config.toml
arch = "vit"
model = "image classifier"
dataset = "Sentinel-2 satellite tiles (TerraMesh)"
train_examples = 145000
image_size = 32
crop_scale_min = 0.7
horizontal_flip = true
color_jitter = 0.1
targets = ["main land cover"]
num_classes = 9
norm = "rmsnorm"
norm_position = "pre"
activation = "swiglu"
mlp_ratio = 2.67
head_dim = 48
fused_qkv = true
bias = "none"
qk_norm = false
parallel_block = false
inner_norm = true
patch_size = [4, 4]
conv_stem = false
layers = 12
width = 160
positions = "learned"
pooling = "mean"
mixing = "cutmix"
label_smoothing = 0.1
loss = "cross_entropy"
head_dropout = 0.2
init = "torch_default"
residual_init = "zero_last"
optimizer = "nadamw"
lr = 0.0023
beta1 = 0.9
beta2 = 0.98
eps = 1e-08
steps = 30100
batch_size = 128
epochs = 26.6
lr_schedule = "cosine"
final_lr_fraction = 0.1
warmup_steps = 1500
weight_decay = 0.06
Rows from block 8 of a small image classifier, named by matrix and row number. Rows with one number belong to one neuron. Each number is 128 + 24 x the weight over its row's rms, rounded and kept within 0 to 255. All counts start at 0. Numbers have three digits each. After the name is the row's rms in percent of the matrix's.
After each neuron's rows are labels from the 100 images, of 14976, where the neuron reaches its largest size: "top examples" is what is common among them; "lies over" is the class under the peak. Only what is clearly more common there than usual is listed. The data: Sentinel-2 satellite tiles (TerraMesh). In brackets: how many of the 100, against the usual share in percent.
# gate: MLP gate (model.blocks.8.mlp.gate.weight, 416x160), inputs 0-159
# fc1: MLP up (model.blocks.8.mlp.fc1.weight, 416x160), inputs 0-159
# fc2: MLP down (model.blocks.8.mlp.fc2.weight, 160x416, transposed), outputs 0-159

gate.98 013:146113152134136127113139126143070146080149157117117076133157114151131106163172144147113104167126130113098152112150113147115144148109125132118090158110162131126136137180165152097107092167108154148165161141074157127146116143130105143106156160140125147188162137136093158161128137161095109127135102103124138161120110109113121173134127109108139114145110092124102117125187126142106141112186155126123124097138141085143157094103117146104138122119142145126118095121103166127143143166122155
fc1.98 013:163139096146143183164124126138178120112099096125104114130095177124127111124120092082144131093133161105152118123154120115109128143141144116122161106138116204105117087095135128157149128100117147103159119140163130110115159142094123124126124082130104104152130098107130099106072096125168125137124157110148159135145120155104137068116094143122117133144121128135142140139098106111128150127124079127147151164139148111104119140121141178095101155157138109106089138183128119166143131095106134
fc2.98 019:145094191110129117142156113134120172135120177125130156125137119095099145113120111131100115137144171105116145100133159126126121126141083139149166163141143130160106097091145150113102133180142123178146149128137144163142165131134144093110127081116106113085137089126093134115108101126133097085155093090095169117132131150124149124153153145154140122140126133127083103149112110126107114139125096138106184161123140133117097119087117128105180088117130077116155115134136156112102165152110134
top examples: water (81 vs 40.5); main land cover: water (44 vs 11.2)
lies over: water (63 vs 10.9)

gate.29 108:177112121115183146084129101136130112133162090147147112133130117112107133126179106170132172141120149113109096144116083150094111115122101148132167154176090150154107136118151151117129132126097186127133108151147148083104147108119121094144163129146129153108132139132082109092123100119116130100110105104119156123152135128123135133132088092164140162123121134122132103130169141165107122139166096119125123120141123156095147163127064134103150148129138178139134133134083153073096123105111131
fc1.29 053:129113131115154133132146107157126212138078121152125127135137121109121117087158174123113116133124153108108125143101129150126131143155177133123110145149139167138129095123102151138133078168103093117115107160105131114139129102123119124153183125134114130123072093093144105133087169117154110145158115148117141131128135108138146117134147122151072138157119151142115143085129145145145105121095120163123201162143118169176142114117099134150153153148098105103156174099143107100131131148145147
fc2.29 050:132146136149078142109140098149111134095083134141111100090104106139116162097124127153172090142135130132100133154163131123101138176127124085172132138165123121130109165089149133096149156102103095137099181144138157118148142163132167091144127096133144129127126148170082118110114111103111155062100144105137118146146133136132149165158108127138106102170134114132111082145129114145094146145115115110140140123114137137142134100147136160137122111110143140129094087107168117090197127136149119
top examples: bare ground (50 vs 24.3)
lies over: built area (25 vs 5.1)

gate.289 120:171124123096116158094109131156119096137115174124146130134142120106084169149156127164131134118154128132131138149146083112139105102133109144155149151164080077136119126096110147161133128109115136139132140144154143089107176112124124114143187137162081188110141120147133119124133119113146182154129116114139166114106118104105134168142070147126161168134114126128119123134147095110111152149156110098142151135183129151133172155126088122100135139081122173162145134142114148117110157148112120
fc1.289 142:166127120111144153124131105116133116137141145140137144095147126120095145138143110134106121113153115096141160169140083109119098084144094136146169147185053088149127140097120155148128152150114167136130131140149144073096166117132135111156186148152123158115133107141123095104134131085148153151106092126103145128106118096105124151141093149149151148133111130123098097134167119132096152149152095094117139138169128133104167155129066121093132132096118155142146122150109140100110140151103091
fc2.289 137:146133119139118119139109125112147106125143164126154112142128123142093124132124148161146128136134114098137121113115154138147121102125118142149138105101111128104141105133136133150142131129118120126106170117136165123132130138201105109136156233108071157111136144142251117128126151137121110234113138117111099132136114113121133127126100098070113143110128127126125124140093148124114129120135114117147117120121144120101124143152104140110142121120132119134141100124121141186115149092129135
top examples: bare ground (80 vs 24.3); snow or ice (55 vs 20.6); main land cover: bare ground (33 vs 5.1)
lies over: rangeland (57 vs 22.2); bare ground (29 vs 4.8)

gate.374 058:145096106102121152124105124135122145133134119138173140186174082139080133167133163135136134161161119080113085111116108151098136123116152122147133174137100174129149111089131119139144154065155158120096152157160151099095121134124143117128125126113138100102083117147098120125096149134092134108095142140152192139123103101099131165142111091165111143110116142123127083141121157146108194151149106135143143162159143135143132145131114098144118134158136136133127145121110128094097135115105130
fc1.374 069:149104122135132095075139093151144135161165130116104150119144113087155167098133095162109143126107160130133113119120086127087088112168095091081127113096112106116110166203084175126091162149115115134155115141152154111137122125127114099161147127103140129154175124101114141126131104113171131124116097132106128116103130139115121126139108122104074148134134104128142172103127128117116083143117116131108164142170113140135126159123088120150139154077166136160126121105106115127146110141094121
fc2.374 044:100109136149135168176042141087097138097186098079151139152161105122137122145154103111114132127126165119124132112145154147113125143122159145101126144093098095109154099106122131124129122136115128131142114161128148141133120117139120132124128119116159121142095105131122161103078167107122136126059182178113145125110111095163107127140125113165144114113127156118139093131127130135105112143158151071132123136114145079163129143134111104140081141151086137123151112170134106127158145115154110
top examples: clouds (66 vs 15.5)
lies over: clouds (29 vs 2.7)

gate.22 104:122120109101102169135149158107114094136096083079106153121080142112102176088087151135168140140147140126128116110102125179112140188123124125122131129138157118117157160145069101112152122158149101120110162110114131124165125131124087127120114073122123138148097124125132120168086080147118126135094165106154132151111151127135097120133132150126079137196105113113124135144098117145101132123119154128120135110144111178088165115130156173148108133122111117134158132153110120133133159121130155
fc1.22 116:122107106110103167133146151114122097125108081080087158117092150110114166079085152128168142122142136128136117118106124173099144190130140122125126121130153110120151144156069109103146126168160099116113152113110129128162125138123104124121101070134132126144081119117129114159101082143108134129088166098152129165119159133129093110138137148134086137185109098099124133151100115142099136120116168131120126105143107181094158125141155175153114120141110112121151127150114121139139161127125141
fc2.22 062:170150158122169140131141126108123143127070098071100123120151142101142145104146091096144109161123122124108167159142129131144108140111071105114159155157112155165141145063145139138117098104104136122126084081139137133115158160098093153145082125120136127144140157148135134114171172119133121095128144123114111105138142118128198157140106112129123160163136158105122088120086132143112131128136133139119145175122131133125135109118160125142157123154164123096152156143127088114111084166126135
top examples: water (90 vs 40.5); main land cover: water (68 vs 11.2); flooded vegetation (31 vs 10.2)
lies over: water (72 vs 10.9)

gate.186 110:189117108138145155091141106137114126161158108120151131152146123120104163152175137159120148152114128124114090142124084131111101102138121155128150152165074150175136132146118162111125141101141145129129122143180165090107145136127114106155118108146121164110136118136081130123094096088086136083106104122101148177119136125127130120123095092154117157138135128117159104137138134143072160132180104103121123125143110158110132156112067128118142146126150151134159152117097134072086128115134127
fc1.186 084:133145129090133135126159125161097152141145117064170149159148115105122142126150142116112132148130147110114134142122122148151116129158128174125123136127110118158164087138104137093131158087148140135120141072144155125105122098138146117192125122150117152127158127141117154159109115101129135141146156125134104196151146106170129138130114130177126141142118122140164115138106160138106193113108140084105124120126098145111143112111077108160126175129105137119173135100134140106052144162162132
fc2.186 052:133113135167132130138142118103127118146127125138125128133168164117091136114112128112121134117129089136159105098178139100135133077144137099156204093156135096155145058133138144152097139155152087103133073123133128157095140131134140197121134096132125117119145103136144125060145153148112134144099138157141112105099151120130122135103102150130108053146150110136154134099146125107105124157108091113108075133114142115124115112134107128137151137131139120170133118132151131161083122164137124
top examples: snow or ice (79 vs 20.6); main land cover: snow or ice (53 vs 14.6)
lies over: snow or ice (52 vs 14)

gate.117 074:138137085099126137115155107105074139118124077125104113134076141117131181126124107127126121133095146111115118149145136110132114118133153102085123156100133154192132156137125132172159168141074128134154075166149161118139132154132104117119112124097125113103137097102140139137101085143144107151128160083130116126133124127150143096116151121107059140125116155148116145077109123180100120130130138082118135108094097134097117139082112096138172158102123123106092132139114103145139106129148133
fc1.117 080:093128150127123095157081148128147143148137181110130143146167122148099093124130155143150127138174078122146135087128094136141145104115118163175137094142123105073119098133116120091130095137167123111129152110110123123135147116090133124126148100138095158128103145177119140122176176115105164107121092177131165147155103129095131152133108135153148125131120120093121089155154141081117151118128121140143141161138166162154157118135142114088119111175120125148166126152152158113101159124102137
fc2.117 038:093140135103127097123157130161175126115143129133139114134115134160148124093117158117136142113127142122126139162105148074116123100158112102107122115132108150113122080134104127102141112099140141100092112129133139151145135087138141118147142158184140130140191126128146122137110170104109111163127076146103110117120170109107146129120172101133176132114166119131136129115130172146197084143061122146118099121123123180136162100125147203127145114110113150097115116128140108139115144095116148
top examples: trees (90 vs 58.6); main land cover: trees (47 vs 19.6)
lies over: trees (53 vs 20.4)

gate.1 106:139125123096153133100112102130127104103157105098134161133154099096113103129110125132121163143148120117116107113141086160129117117122098185150165144128073115149113138157146160119160118094140183140126120125147139084128135108139090106158174128124109163131151108155117108081142118119117160124098155112121159138083127122133124138150094131175162158137124139123146109147129155131106151127173078099152119122148141152074147160121081132104110135124125189147144144137088171098082141128112124
fc1.1 103:143175132112134125127130114131138114114131146114133168148159119113131107115080130109126125111129105116124149115168102165182119086150112175141140123125091115135112156163141162159150079075137133149102140105125137113149111122165120115165134160140101155132171106178150141122138141102145145151122187137116150140085117091145128156141109167179160140130123135129147118152089137125139155115162125096145115145120156115105144121146087128140084146094106181125176147152134157125065119147141122
fc2.1 051:149111169106145148150104156138156151144140098142129148136138129130148098132169104054147122099133120108107109141127150121112132100077116121109136106110094156130151120134147155108130098194157118102174124133135122104122118129131174139149125106119152104115168167145079102109134145147130153084152128113116132133123111134128138140120167106096091113123181147161146095121155112085108167111165120144157177088122147105148101179151125159106152122128131169133108132133123133082148100154150131
top examples: bare ground (89 vs 24.3); main land cover: rangeland (48 vs 20.4); main land cover: bare ground (34 vs 5.1)
lies over: rangeland (54 vs 22.2); bare ground (34 vs 4.8)

gate.195 009:147086151153130138124150135160098126122165125087179191148100114150165122187123137100103135124153125117156087153108124122153191141133111139106099127095123197138146145143159139146146136134092146125176113102125102150121080135123107106131123151162117119161135112140141115127142145120119102128163114104130108141109115128101106167116104088116103114135137159170079138123105150120150159126108102124097131137187112108133127155140130112096169122130147162140092122081119148131143143103122148
fc1.195 010:112128136137148128154148149148106111108120079108144166146107165108129149097137123114118148131146145112110099141104079133145111100141137165150153144134126166141082107112095152092126088100152124161089121125095141128114141075175100138105100132138113126118116099166156099167105094115162108125106163150139117133126137066142137105110172139153178118177113112101148131159129166114117159115129151135148126106134135163123137097135136113140154106178153158146188163152147158128128115129156120
fc2.195 012:182126114085139144092077140124153076162161119142094135092148101137129107124119099153117129122162131149136136131105146109110106144115126138130157113144137094137088111089135105154132144122131144118148111122112086108097118128157136184108097160152096146131119090140158128186177177136085109121104129159119096140147147143097109162109144103145124125109117131135123095096119103158174111132143101094133145094097123151146120123134104080125117156119071160151139140156094130145118159104126152
top examples: clouds (70 vs 15.5); main land cover: clouds (31 vs 2.5)
lies over: clouds (44 vs 2.7)

gate.350 070:203112087144159141114094117134159149131134153164115102147121107108123127084161148159145128115120117090114092095148105158091133131129141123138129149119115150124106177165190166124099123158126114126108165180134176130139168147123104123138130120104146116149125123165105132101106112155127164127063119092145163118136130127088128105107115106155093163108137113119164120115124115117089117162190121119151115122139124118130131157119113129130142145105179133150108142158096124107139113106100146
fc1.350 076:122138141082162110116169123119111143123164110101102173109136111143118141143093137112117158149107130154110148136117154121147098147140114158095117121106151094176138130137114105141173112095122139128135124117130121151113086107140147119115136136153133148120150074098137137107124175137150094131147162110122092193123149152184133130135150151138149127135118142163137132148118161165118146107116157096120151090104110149091144106142126126120135124094091147103146100097143135134043156152199123
fc2.350 048:104134126156111157167084147114124144110123138084109129102167128150135102146134125140129153094137067082150131131126150123104151125131134110108110138104121107114121096114140121114055144142139131133167148154110148125079148092148168097149157152119115145105153113113164163099123172146165172162149127158114154158117109115127136148159134134151136115140115132153117118113101136145163144133125132098107119108129100067105097155124125141125148147098090087126200108158109093138144156090124120
top examples: clouds (85 vs 15.5); main land cover: clouds (36 vs 2.5)
lies over: clouds (62 vs 2.7)

gate.391 083:137153097113141107123144105086134166125119083143129110130077110143099109123132108176164141145133101113122105133124078153091153126137151111123184175163125181170120160121121126082123130165085128101108167125168147099132108136105080093148122111115131141114128116133105134113123109105149126112089105113133170124152141144098116141109096112137082175144120152130132098119158153168079122126155105105127182124104145151136138159132117115131142141130190138136138119111107129100139113135102141
fc1.391 089:106123123132124143137129121139149150122112119144122105121098141121141130100150108161152153137161145108157110141128071139073150126139159073103145142149152134108114147138090120096092152166110122130151148090122152105135138147106114105141119118122123120109121183149115137146134111129130172118084121112144151113190111142088120137121105103159081142156106107105123139117161076155081110130144128142112172132132122143151141165123142158178146124145163084145098121119085099109188111116069123
fc2.391 050:112147118104068118142137179137147227092119114125147155099157127134154118117092143129129132100147122128126095122129101111129141116142151116157093157148121167107098152179131131123166151128088077167127117121125114095128093112115177171145124108139085112124134129128121117185132137125142129137166136117136146178111116145131173144134167126096099134134157123150129117137119149147170109115128094150103142102113142094098138103124145165114118124113151147142098142138158118116106153129081144
top examples: clouds (64 vs 15.5); main land cover: clouds (35 vs 2.5)
lies over: clouds (54 vs 2.7)

gate.296 120:151145093145092092071146138110118077124114070152163099113102125138131106138098076127124160103115120173157149112098107125086136140124125100172109154152153158133098131105117105122082117171109139123158141130145112095127088107136141125132121138149151121136118156129118139114125106093147161126138109144161169139120137127088103125121104102132196119165110114090129084143086132094111153108122089120139130129131137171136152111121123115135113123134129170133155154120108156118139109146062110
fc1.296 161:141124139129093112122150101109144099140171074115130133150149112170145088114159039126111157132128118111117113103085119136102128096122125143129146134111102181104117133116184139084135104125139166112109136133140157083121103131137118124155131133146125123129155158104133087111149134117088116124105084137107132104102170115134133140113121164179163129113134114123140092179122164133077156097144100129117129130157144164102125145145110180111133117168152158106124122090100127113123156113135124
fc2.296 200:116144135175111127127140116170108152124124155143142145132134145122076128153143180115112077125108117127122140110161134118136135150123158124130125124142161140144131133133120129138121127105146125139162159140161156133126114086101140175118134043121129089117146127141117157148122114102115126065149153165134145079161138123113151083084156112097132114104159135144179127095136137079189110144152124138136142148098125086147086105079177124126104137123139128132092154111154111132133090131132151
top examples: water (66 vs 40.5); built area (65 vs 37.5); bare ground (56 vs 24.3); main land cover: built area (38 vs 4.6)
lies over: built area (44 vs 5.1)

gate.48 150:106120119120143108108171148147113077121100118146118102093090136128114097148134110129140159154103165150078140157097144157097126185145107124149117149127157143143145177119124146167133132165084137114158171163124139133094103062128145105129124092144142130111168106119131101100144100130139103117138140085136110116165165173118124099120136127125105151154123125145159119149112176129142114105116109090160120076133120106088134130112162134144171142096138155133173141127117145142091146133103134
fc1.48 177:126185102110157135121134119134187131168147140106173141112135064145132159133166175127097153154123106136117143142130132123133114128148126114103131105137141138139129096135093122151137124149103107129138175150131154109119127076135092117180132158130131140125116150089129151126125148089153112118128106152095129175172120128151139149113153135122082141131102134161137111079138156152091117141093121113125176186147111153170133134155122095129170158105143149123155086119091105124122164128144099
fc2.48 250:094144135147130091154101142139122148083080170141113097094128127081122092098077119105153097147131117142127121101144121151150186132089142137121151126140174154104106095112146127125135088125134144127111100146075111183134152152119125148095131115119174136136106108148094117131120124151096106099131159128111125145152113133115168101110145117134146114129146172119132180131101122120174125159088156118154121124087118100134103103128074131115112120142115097135121122149186145104166132108132155
top examples: water (78 vs 40.5); main land cover: trees (49 vs 19.6)
lies over: trees (42 vs 20.4)

gate.20 087:136080143126154150135111122131093201099154126104137122163165127121101096106136152130166115121149098123125068114159120104132174140105149179107144145147130132127138081122157129106121155123141171132140092110118118131146138112107147123126144104130116144122096102132117140092150156153059154099086132126130152132156120136149134169164100116171125130117117128085149130124128130137109146145181131137122116132126156139129110126143140159108121150183091137134096115149130177100080139081122167
fc1.20 088:110104163127120133169103151122111177093117155120136106171120139108109107066119156093155099103162096128140103100145160090144172139079167156128128130128161110110138082103155099110134125104136132123124114109085105159137127131107158161090112112147116119100103131139143144119127150185088137112131151116155143155192119135137143153145133163151143110116110119106100138125105108119128149139147149149106112126113135124138120099116155168104108127178084114123087115175158151129103140113129166
fc2.20 047:114099124128118116145137118131143127126142154126118078079175121124119122130135070143140094107142084105140085140105113127141133124087149130153123130123132113083102123120108165124132098144125127141112107132094121128122133145119096100092184158130134105127147122124104122168077109221140105088103146126149136102129134164114179115146118147135143145154150120124119142161092139121131121153123119118115128108071138134134087149141138152109052104155118161167093117139107170129121136155154137
top examples: water (100 vs 40.5); main land cover: water (58 vs 11.2); flooded vegetation (36 vs 10.2)
lies over: water (100 vs 10.9)

gate.84 097:192098110114179146079126094122136100128160106106129158157148118132091126136141136130144163112130135134111087102105112157102108163172088185177136122143115133144105143152135151121131131102141168130144139157145147111143165115153129115140144141106108171132147134145122127088131113138107137119092115125118167094136126133122149146148102080158148132117126117120147099150131150124103139146178098115135125125192142151087131141147113145121113144121132196132155108124100161110067131092107143
fc1.84 093:094133158150092153149124175112101158150111117149086095108104149127138155095114104145136116167126099106151119136143138091102142109079151058061144143113140147125151116130144093128125107161108106121127095132117103135099110163091128127106117082168127109103110111124126147135126127138122118108143133125143136178134130152118114092096135147117108122142125158115104156114133107129110140116106174128105135130078100124130141131096166145129171098162135061115088134149148106125195151125123131
fc2.84 054:165117093141125127099139128100113136145143129118102095101129110098147159115134105156139134133122138151116084061131109167114113148100141132105157108097106136109156196125122085126137141103097117116131125137147123163125160160117122174114138114162118132118189103119140136132087141192125100136082167131155122126165146153108127102133144133107147133120175121170145139113117141103092138127137116172139104124120107132063098109134106175107094113107107148138114118105111134166107144152123174
top examples: crops (70 vs 38.9); main land cover: crops (49 vs 20.2)
lies over: crops (45 vs 17.6)

gate.19 088:147098131108180147090115122137110158141180083136166109155138118111102122147159115142141163142106131111109068128119109113092119135107115143138166145144103122172108098108150147108121160130098200137155103140160151090092162130110154088131155119119115147117142123127104128095135100138091142110103106100132154110159109148135126121131100103146119160132124132104151072100149148154104139153157084136114125106153111153116111162105116105098159141165144170148122128122097155095114118088123143
fc1.19 049:103162134113141154150105141142124149116125118123172101160127141136120095141145135103146140142115106093112108127143125094155111109123133165170147117136123179159182093125109135115126111123083147133105091129128142140132140124084158120120133104120128124123118120145120113128116082123079118126109146073144113126203090129132120119093101133136141140127108168099158051085109136139128183072130143139088132118113111143117126122123154111131130152187135146075134155126160158136099096110150127
fc2.19 059:098120128134127082137131130123160096146118108142158183086085133106130091126109121146144163125074119130155155094151156136148124124162111114145127094128142154078159114106119101167140143128167142123102094154131121112120092159119117114125159152094177088085150130141120146144139147161112126118155181145104101147181163120126116140106148132136118102091123122133158183134145122164143102122144112154150147111118071078102105089105172149140142112135149118127123119157132125126118109152134136
top examples: snow or ice (52 vs 20.6)
lies over: clouds (25 vs 2.7)

gate.281 009:152130116141129150155162149139122150136159122132121116127116127099122095190132124063143124172122142129090134127209127143117100168108125128098137141110129185161131110124145166155113150125148153108118129105126136098159110138137098167096103126161120165140111114153129121163116090121128162128107171110102143087102109148125144137093146154159132108133101134145152114103099106140124149119181143134132158132148088135155096097141139172137152133168109166110152106165106171139149150118104124
fc1.281 010:157158129144128169163111087114135106147144120103074124100130108142144151129118131136141144110140161125075130114139175128117135101173110122149115138132142112120166171125143136158122155150113103120137097092133115115147106138106091099098092107134120090142136152109134084173154134123104158131123142149132129102159119155167107114149145082121095110170111113116138104152125143096130073105124146116133103112170111095113145115151127106148194109171181162158125118151157147122162128138148089
fc2.281 013:152090100162125157085127151125141117105111160142089079145122113109152142138092129093121107123102149136077109086102141076150126113120112095127137145136145147128162104103166139141144087114155102168080137110181100150137144126107079161128127119122143149175124099129088131147120092155157150109121136150120125130152124151113094123161148124160085153084134165160142135137126170105124147136125164108133121088148109145096139108130123104174124147095122102115109102154118154132160151142135109
top examples: bare ground (68 vs 24.3); main land cover: bare ground (25 vs 5.1)
lies over: bare ground (26 vs 4.8)

gate.16 107:151090101118130110081173101099079147122133087137089121140132143130111159108105111148169139136060115070135091168100111104112122155142126154163143180117137172136148171140159158109126158127135130127116123109167147126120125133127145120128129106112125117111139093122101151087124127142134112089098115099129128129175155148145112095113106057130114146129093147112141123123125129165098132111146139112097118101133117132093107167110122136133152121134139107090151118135113152098075094146135164
fc1.16 109:146160141138148176133079145145165107165141165136165126114126125138121087159160149126104110125180165164111161098150135136133115083132118120095152083151114118138097093128102127157117095154105157124150129162110130105113149159147103110124155143171125167148103143160154107138129116122084131155132111131109153132093095089091143132134138194145146118149168125116116120149135141121135136161130091127154121163149125123152161113115119125109136126120120155168117141150148114139175176072107110
fc2.16 057:131120155157100141163131165144127157120093137130174160103127098154112118138137115108156125115148078117130135122155124159107157169131104121168127148148133121111144133096166122168118196143107125156120148181146133123169135127113165152084093141123148090116130121128111123107082160147130119117124137185158095146085121127154146087210094134160132137138127111118135146110088090164155145119168159153119147115119105155133119101120137152141129133142150142151125132106119098118144108130099104
top examples: snow or ice (67 vs 20.6); main land cover: snow or ice (41 vs 14.6)
lies over: snow or ice (53 vs 14)

gate.119 095:177090099122157141064122090123120126117175099131099096135165112129112133135151105168148145127121116122123072150128105140079138127131101154146160145151095134171103155149150168104139145132132176126135127159148137095129157134120131105160153120123111157121126113136089134101146109123113148100097110107112169106126139145118128150142096061151127149134139129117130098120179137148110143136173104115137121105132142140097102158145076124114143129129160176136109129127096170074099107103122140
fc1.119 045:157096119161142082112089136096142092127114123141105104123151134122119078131174119094100129141113117107108142167086134165114128144140160149127109126127121160099155134138193149079142092153180120136104110130110098102134151125104100163148188129119115134140125110141132134108122146114155125131107133127096162053112124174134131123085136054108136116118139114103108135132128144111146125143154131147142152120117148175140087126156114134122129090135142130087109107144125149136115100171125093
fc2.119 049:129128089104148149140162149125119133116131146069123157107135122133122124148119095143100138126132152158172151137117157151123111156153084126144137119113126085145121123104149112166125156207143125165144113101133130132117164109154139160092123148176161105128086117123126148151172146159154161138131151124163118141110086096100137138095135118151105152106113131128139093067174132167145170124127112114141108163128170105098105135094136093130103134129133136173147104104150141132103119131077114
top examples: clouds (59 vs 15.5)
lies over: clouds (53 vs 2.7)

gate.397 094:157116122108148124104116125133108111110147078098142148157160107104108096126105118141126149145135157112105118113120072164123102111124105180155162151137083127149117132147142167119172103103124179129115112133150133084123124111129103101148170122133110167136135118151120113095149114120125156122114150126142166119077118120138124143147082121165167155140131128116137089143111168129131144128151076110145125127134148164092149146127085134092114133143116202142161152116104175100068133138123125
fc1.397 090:104074123137117116135118145100114137143108144148105092093103164129130145136148105151154136113134111116151101134108142095079148148099138066127133128125143148115156135107127095124093176175111095122145124142131126140107161143091137133095105100099155096116137155111098108138130118152119114099117089147130113112180136175087131106123138094087096109109116122095117147117153085127108099148103133145109128105130111114153125147099169132135176121141139070133085102133115097113192115097092136
fc2.397 054:151141131138158138112125141164136117150144088156086119126163153116175123064152104103149092119125108125126132125113079137122135100119108114078143139109135127105089163132155125115161137178136149158144178107097109128136132147122123130147152122140128104152137151119085142126112122105161106111136141154147164134088131141117162106093126148141119116107148135152149123124116153159105107123138102164085149106085078180115115105151131172141158149107166170147132113155119084065151117116118128
top examples: bare ground (71 vs 24.3); main land cover: rangeland (46 vs 20.4); main land cover: bare ground (28 vs 5.1)
lies over: rangeland (52 vs 22.2); bare ground (28 vs 4.8)

gate.47 075:168136143148129146091156133138087128156139084142132101140116145108107142161119133135168143131131085128119123096129090112112153115146140132173142162165139131177097163129094136124114102162136139148166148137151134117146123162092140131149136085134130142139113123158073164127092090109126181084106163121141173132133158146102125132142121083155164132167109138125151096102129132098140156154151103127121095136118146119118134112092139097148131121129152192129126154104105145084114095129113178
fc1.47 064:130140110072124109127122086159116135134165107094174140150130095145119101148193158135123141131127161121096127131123137155141126082122118152105115135114135118118160111153089144118155161091124161123120123109120145090132096124141074104170136143134105140149151170113139123150164106110088127131150142108099100161135121067183112136138125137102102151110133123150143094145139182172097124114146095109144134159124122154137122137118095136106113166169108127158142146097135150121061126128153129
fc2.47 057:149138131156157116157105151128162171135160150126142119126144126109137098135156086125159130177068110121123128131098116173106140146123113121153044137126100118149153142134124109102128104155166176123158122098164117117124093111135109102121111096189111144123140170138127149140098156112124106120125114117119150100142091122155139108159122095109121113144154091127116105141118109105110125124126095135123163123107120137162163141138201171148136131110116110095158132130087143104099164166123152
top examples: clouds (34 vs 15.5); main land cover: built area (30 vs 4.6)
lies over: built area (30 vs 5.1)

gate.253 008:111173141112163135085126086170162145168132142145080139093150098139148127143162119089158132122085113083081148118096149136096147158124106115125092123130118134181132135087098142107145122128141135116130142140120153122150146149111085132155121142111137123150118126113142166125123147138150104137127142152119133124143154117149147094144091085144104102157121132146135144090129094116090160110114164132126162143106160138152114112120165096106159094117106147142200112127134141096090130071154152
fc1.253 009:096121112126089131093124141134153115154142125131152141121144152109109096162154117118108085137118101147113108123109154154125135156144102079179135117100116109107145166107121113136157104180102134166125110127172142143099132167098123113124153143104137147141139127124097161078107148149159172106090123140156129144141142162153152139085123094086143139073146144121102062091126107146139108145082122180137105140151111107161148129116151102134133164083111151107145110108110114126163126120112111
fc2.253 010:105094096169133151124138100132125125114125171140116120154125204155161082165127151184169141126146144107090147117135103149099085146134077106147136113110147096144114150146146139118124129125115149144138131111105152124117137158156161081102114082110130104148152141153136155083111149164127107108103105117134086111114108137131154140153101152170122132126150140130132113158067118149151113093158118120136131086179144121136118143141126092094132107143118108090138112113141112120132081169124125
top examples: clouds (68 vs 15.5)
lies over: clouds (61 vs 2.7)

gate.50 088:163134136120121157096150130145150150116157060151141129115139130091132129143137150121166152157132091108120094149166127116099143137139174117132143136150100153183142141137122139136134118149125166115143148145152146144109128111102166128120124129175161110112136090128062150129114117124100134070103161103134144165100174156129121136125138057153132136157094165134136127094124125149110165111136144099134131103134111129102105146152112108139135147135139137091118148083133136052092105094144134
fc1.50 085:141137131163118172113124119163170128123164117176165114113186110131137099188135138094127109152158083103141125159164167121113137139107156115151083118150117153166151118101103152163152119123111165122151157190117127139113140108124142150122143162160163098135095085113095117136108135113111142090127164114116161146109115144105114159110161089122147111158134154150103124096130140116145143112122111115170141143126127093119110120171138085138134145157126121112125140109143118085093126121159093
fc2.50 067:108118094150137135167108103106162139123091178123137077125174131111150176136123130075118131161125132086108125146124151159122138100146144129084114116146129121144133081059138153169118136098134109130155161163153084112103138088182123141118132194149147090148145112145134137132105136129153130148115150157140133138134116145133065159120131140113126098144122128102108117119098091158135163102131124122130109107097126111136116142120144079125137174122137095114106096138139102105101120092112139
top examples: snow or ice (88 vs 20.6); main land cover: snow or ice (74 vs 14.6)
lies over: snow or ice (79 vs 14)

gate.336 081:170157114122151111105150117148105139163149073109095125160112136131126134126130126129130120171102135121118091137117112146114133093085139157127150161152138188148076130085132119106158103094123196126091108136147095126131102172151090126107135129155123143129108079124100122125128158138108086097135105109109169143111141129123126141122128131148143119114151184157140123137137137191122149130149098123102169105122104143145072115118114107135155125121152142084126162121140118082159112109156149
fc1.336 070:129100142131161133080084105117146149154142140134106138131142106108113151095151131162143159118162119121126098112124087125072119138133080069125126109140127103090109149166110151131118131165143106135179122161153148093133154079123138124152164107135136128129124161152115137076146123116157152117085084180132173078131129148092122139146099102127112151122110110087129141087150135092102138166143117157133127168153115143135117155150129124137132152115137146174127124143093125113148124110076124
fc2.336 046:150146155134130087087122137078142118133144118127094064166159089128086135106150118155138110113150115117115113145106145165080116091180124089137139121102111134164082104150158158125124100135123174175120149134097144103121144090110113147127188092160103165151145141095138143151163059099115136097140147095138118119136141141130147120122093147115158138136105131142127118181103120146148109110168120122136169130149095139164125121124123157116117111142138149124106146127121148146139128104129130
top examples: trees (91 vs 58.6); crops (79 vs 38.9); main land cover: crops (55 vs 20.2)
lies over: trees (48 vs 20.4)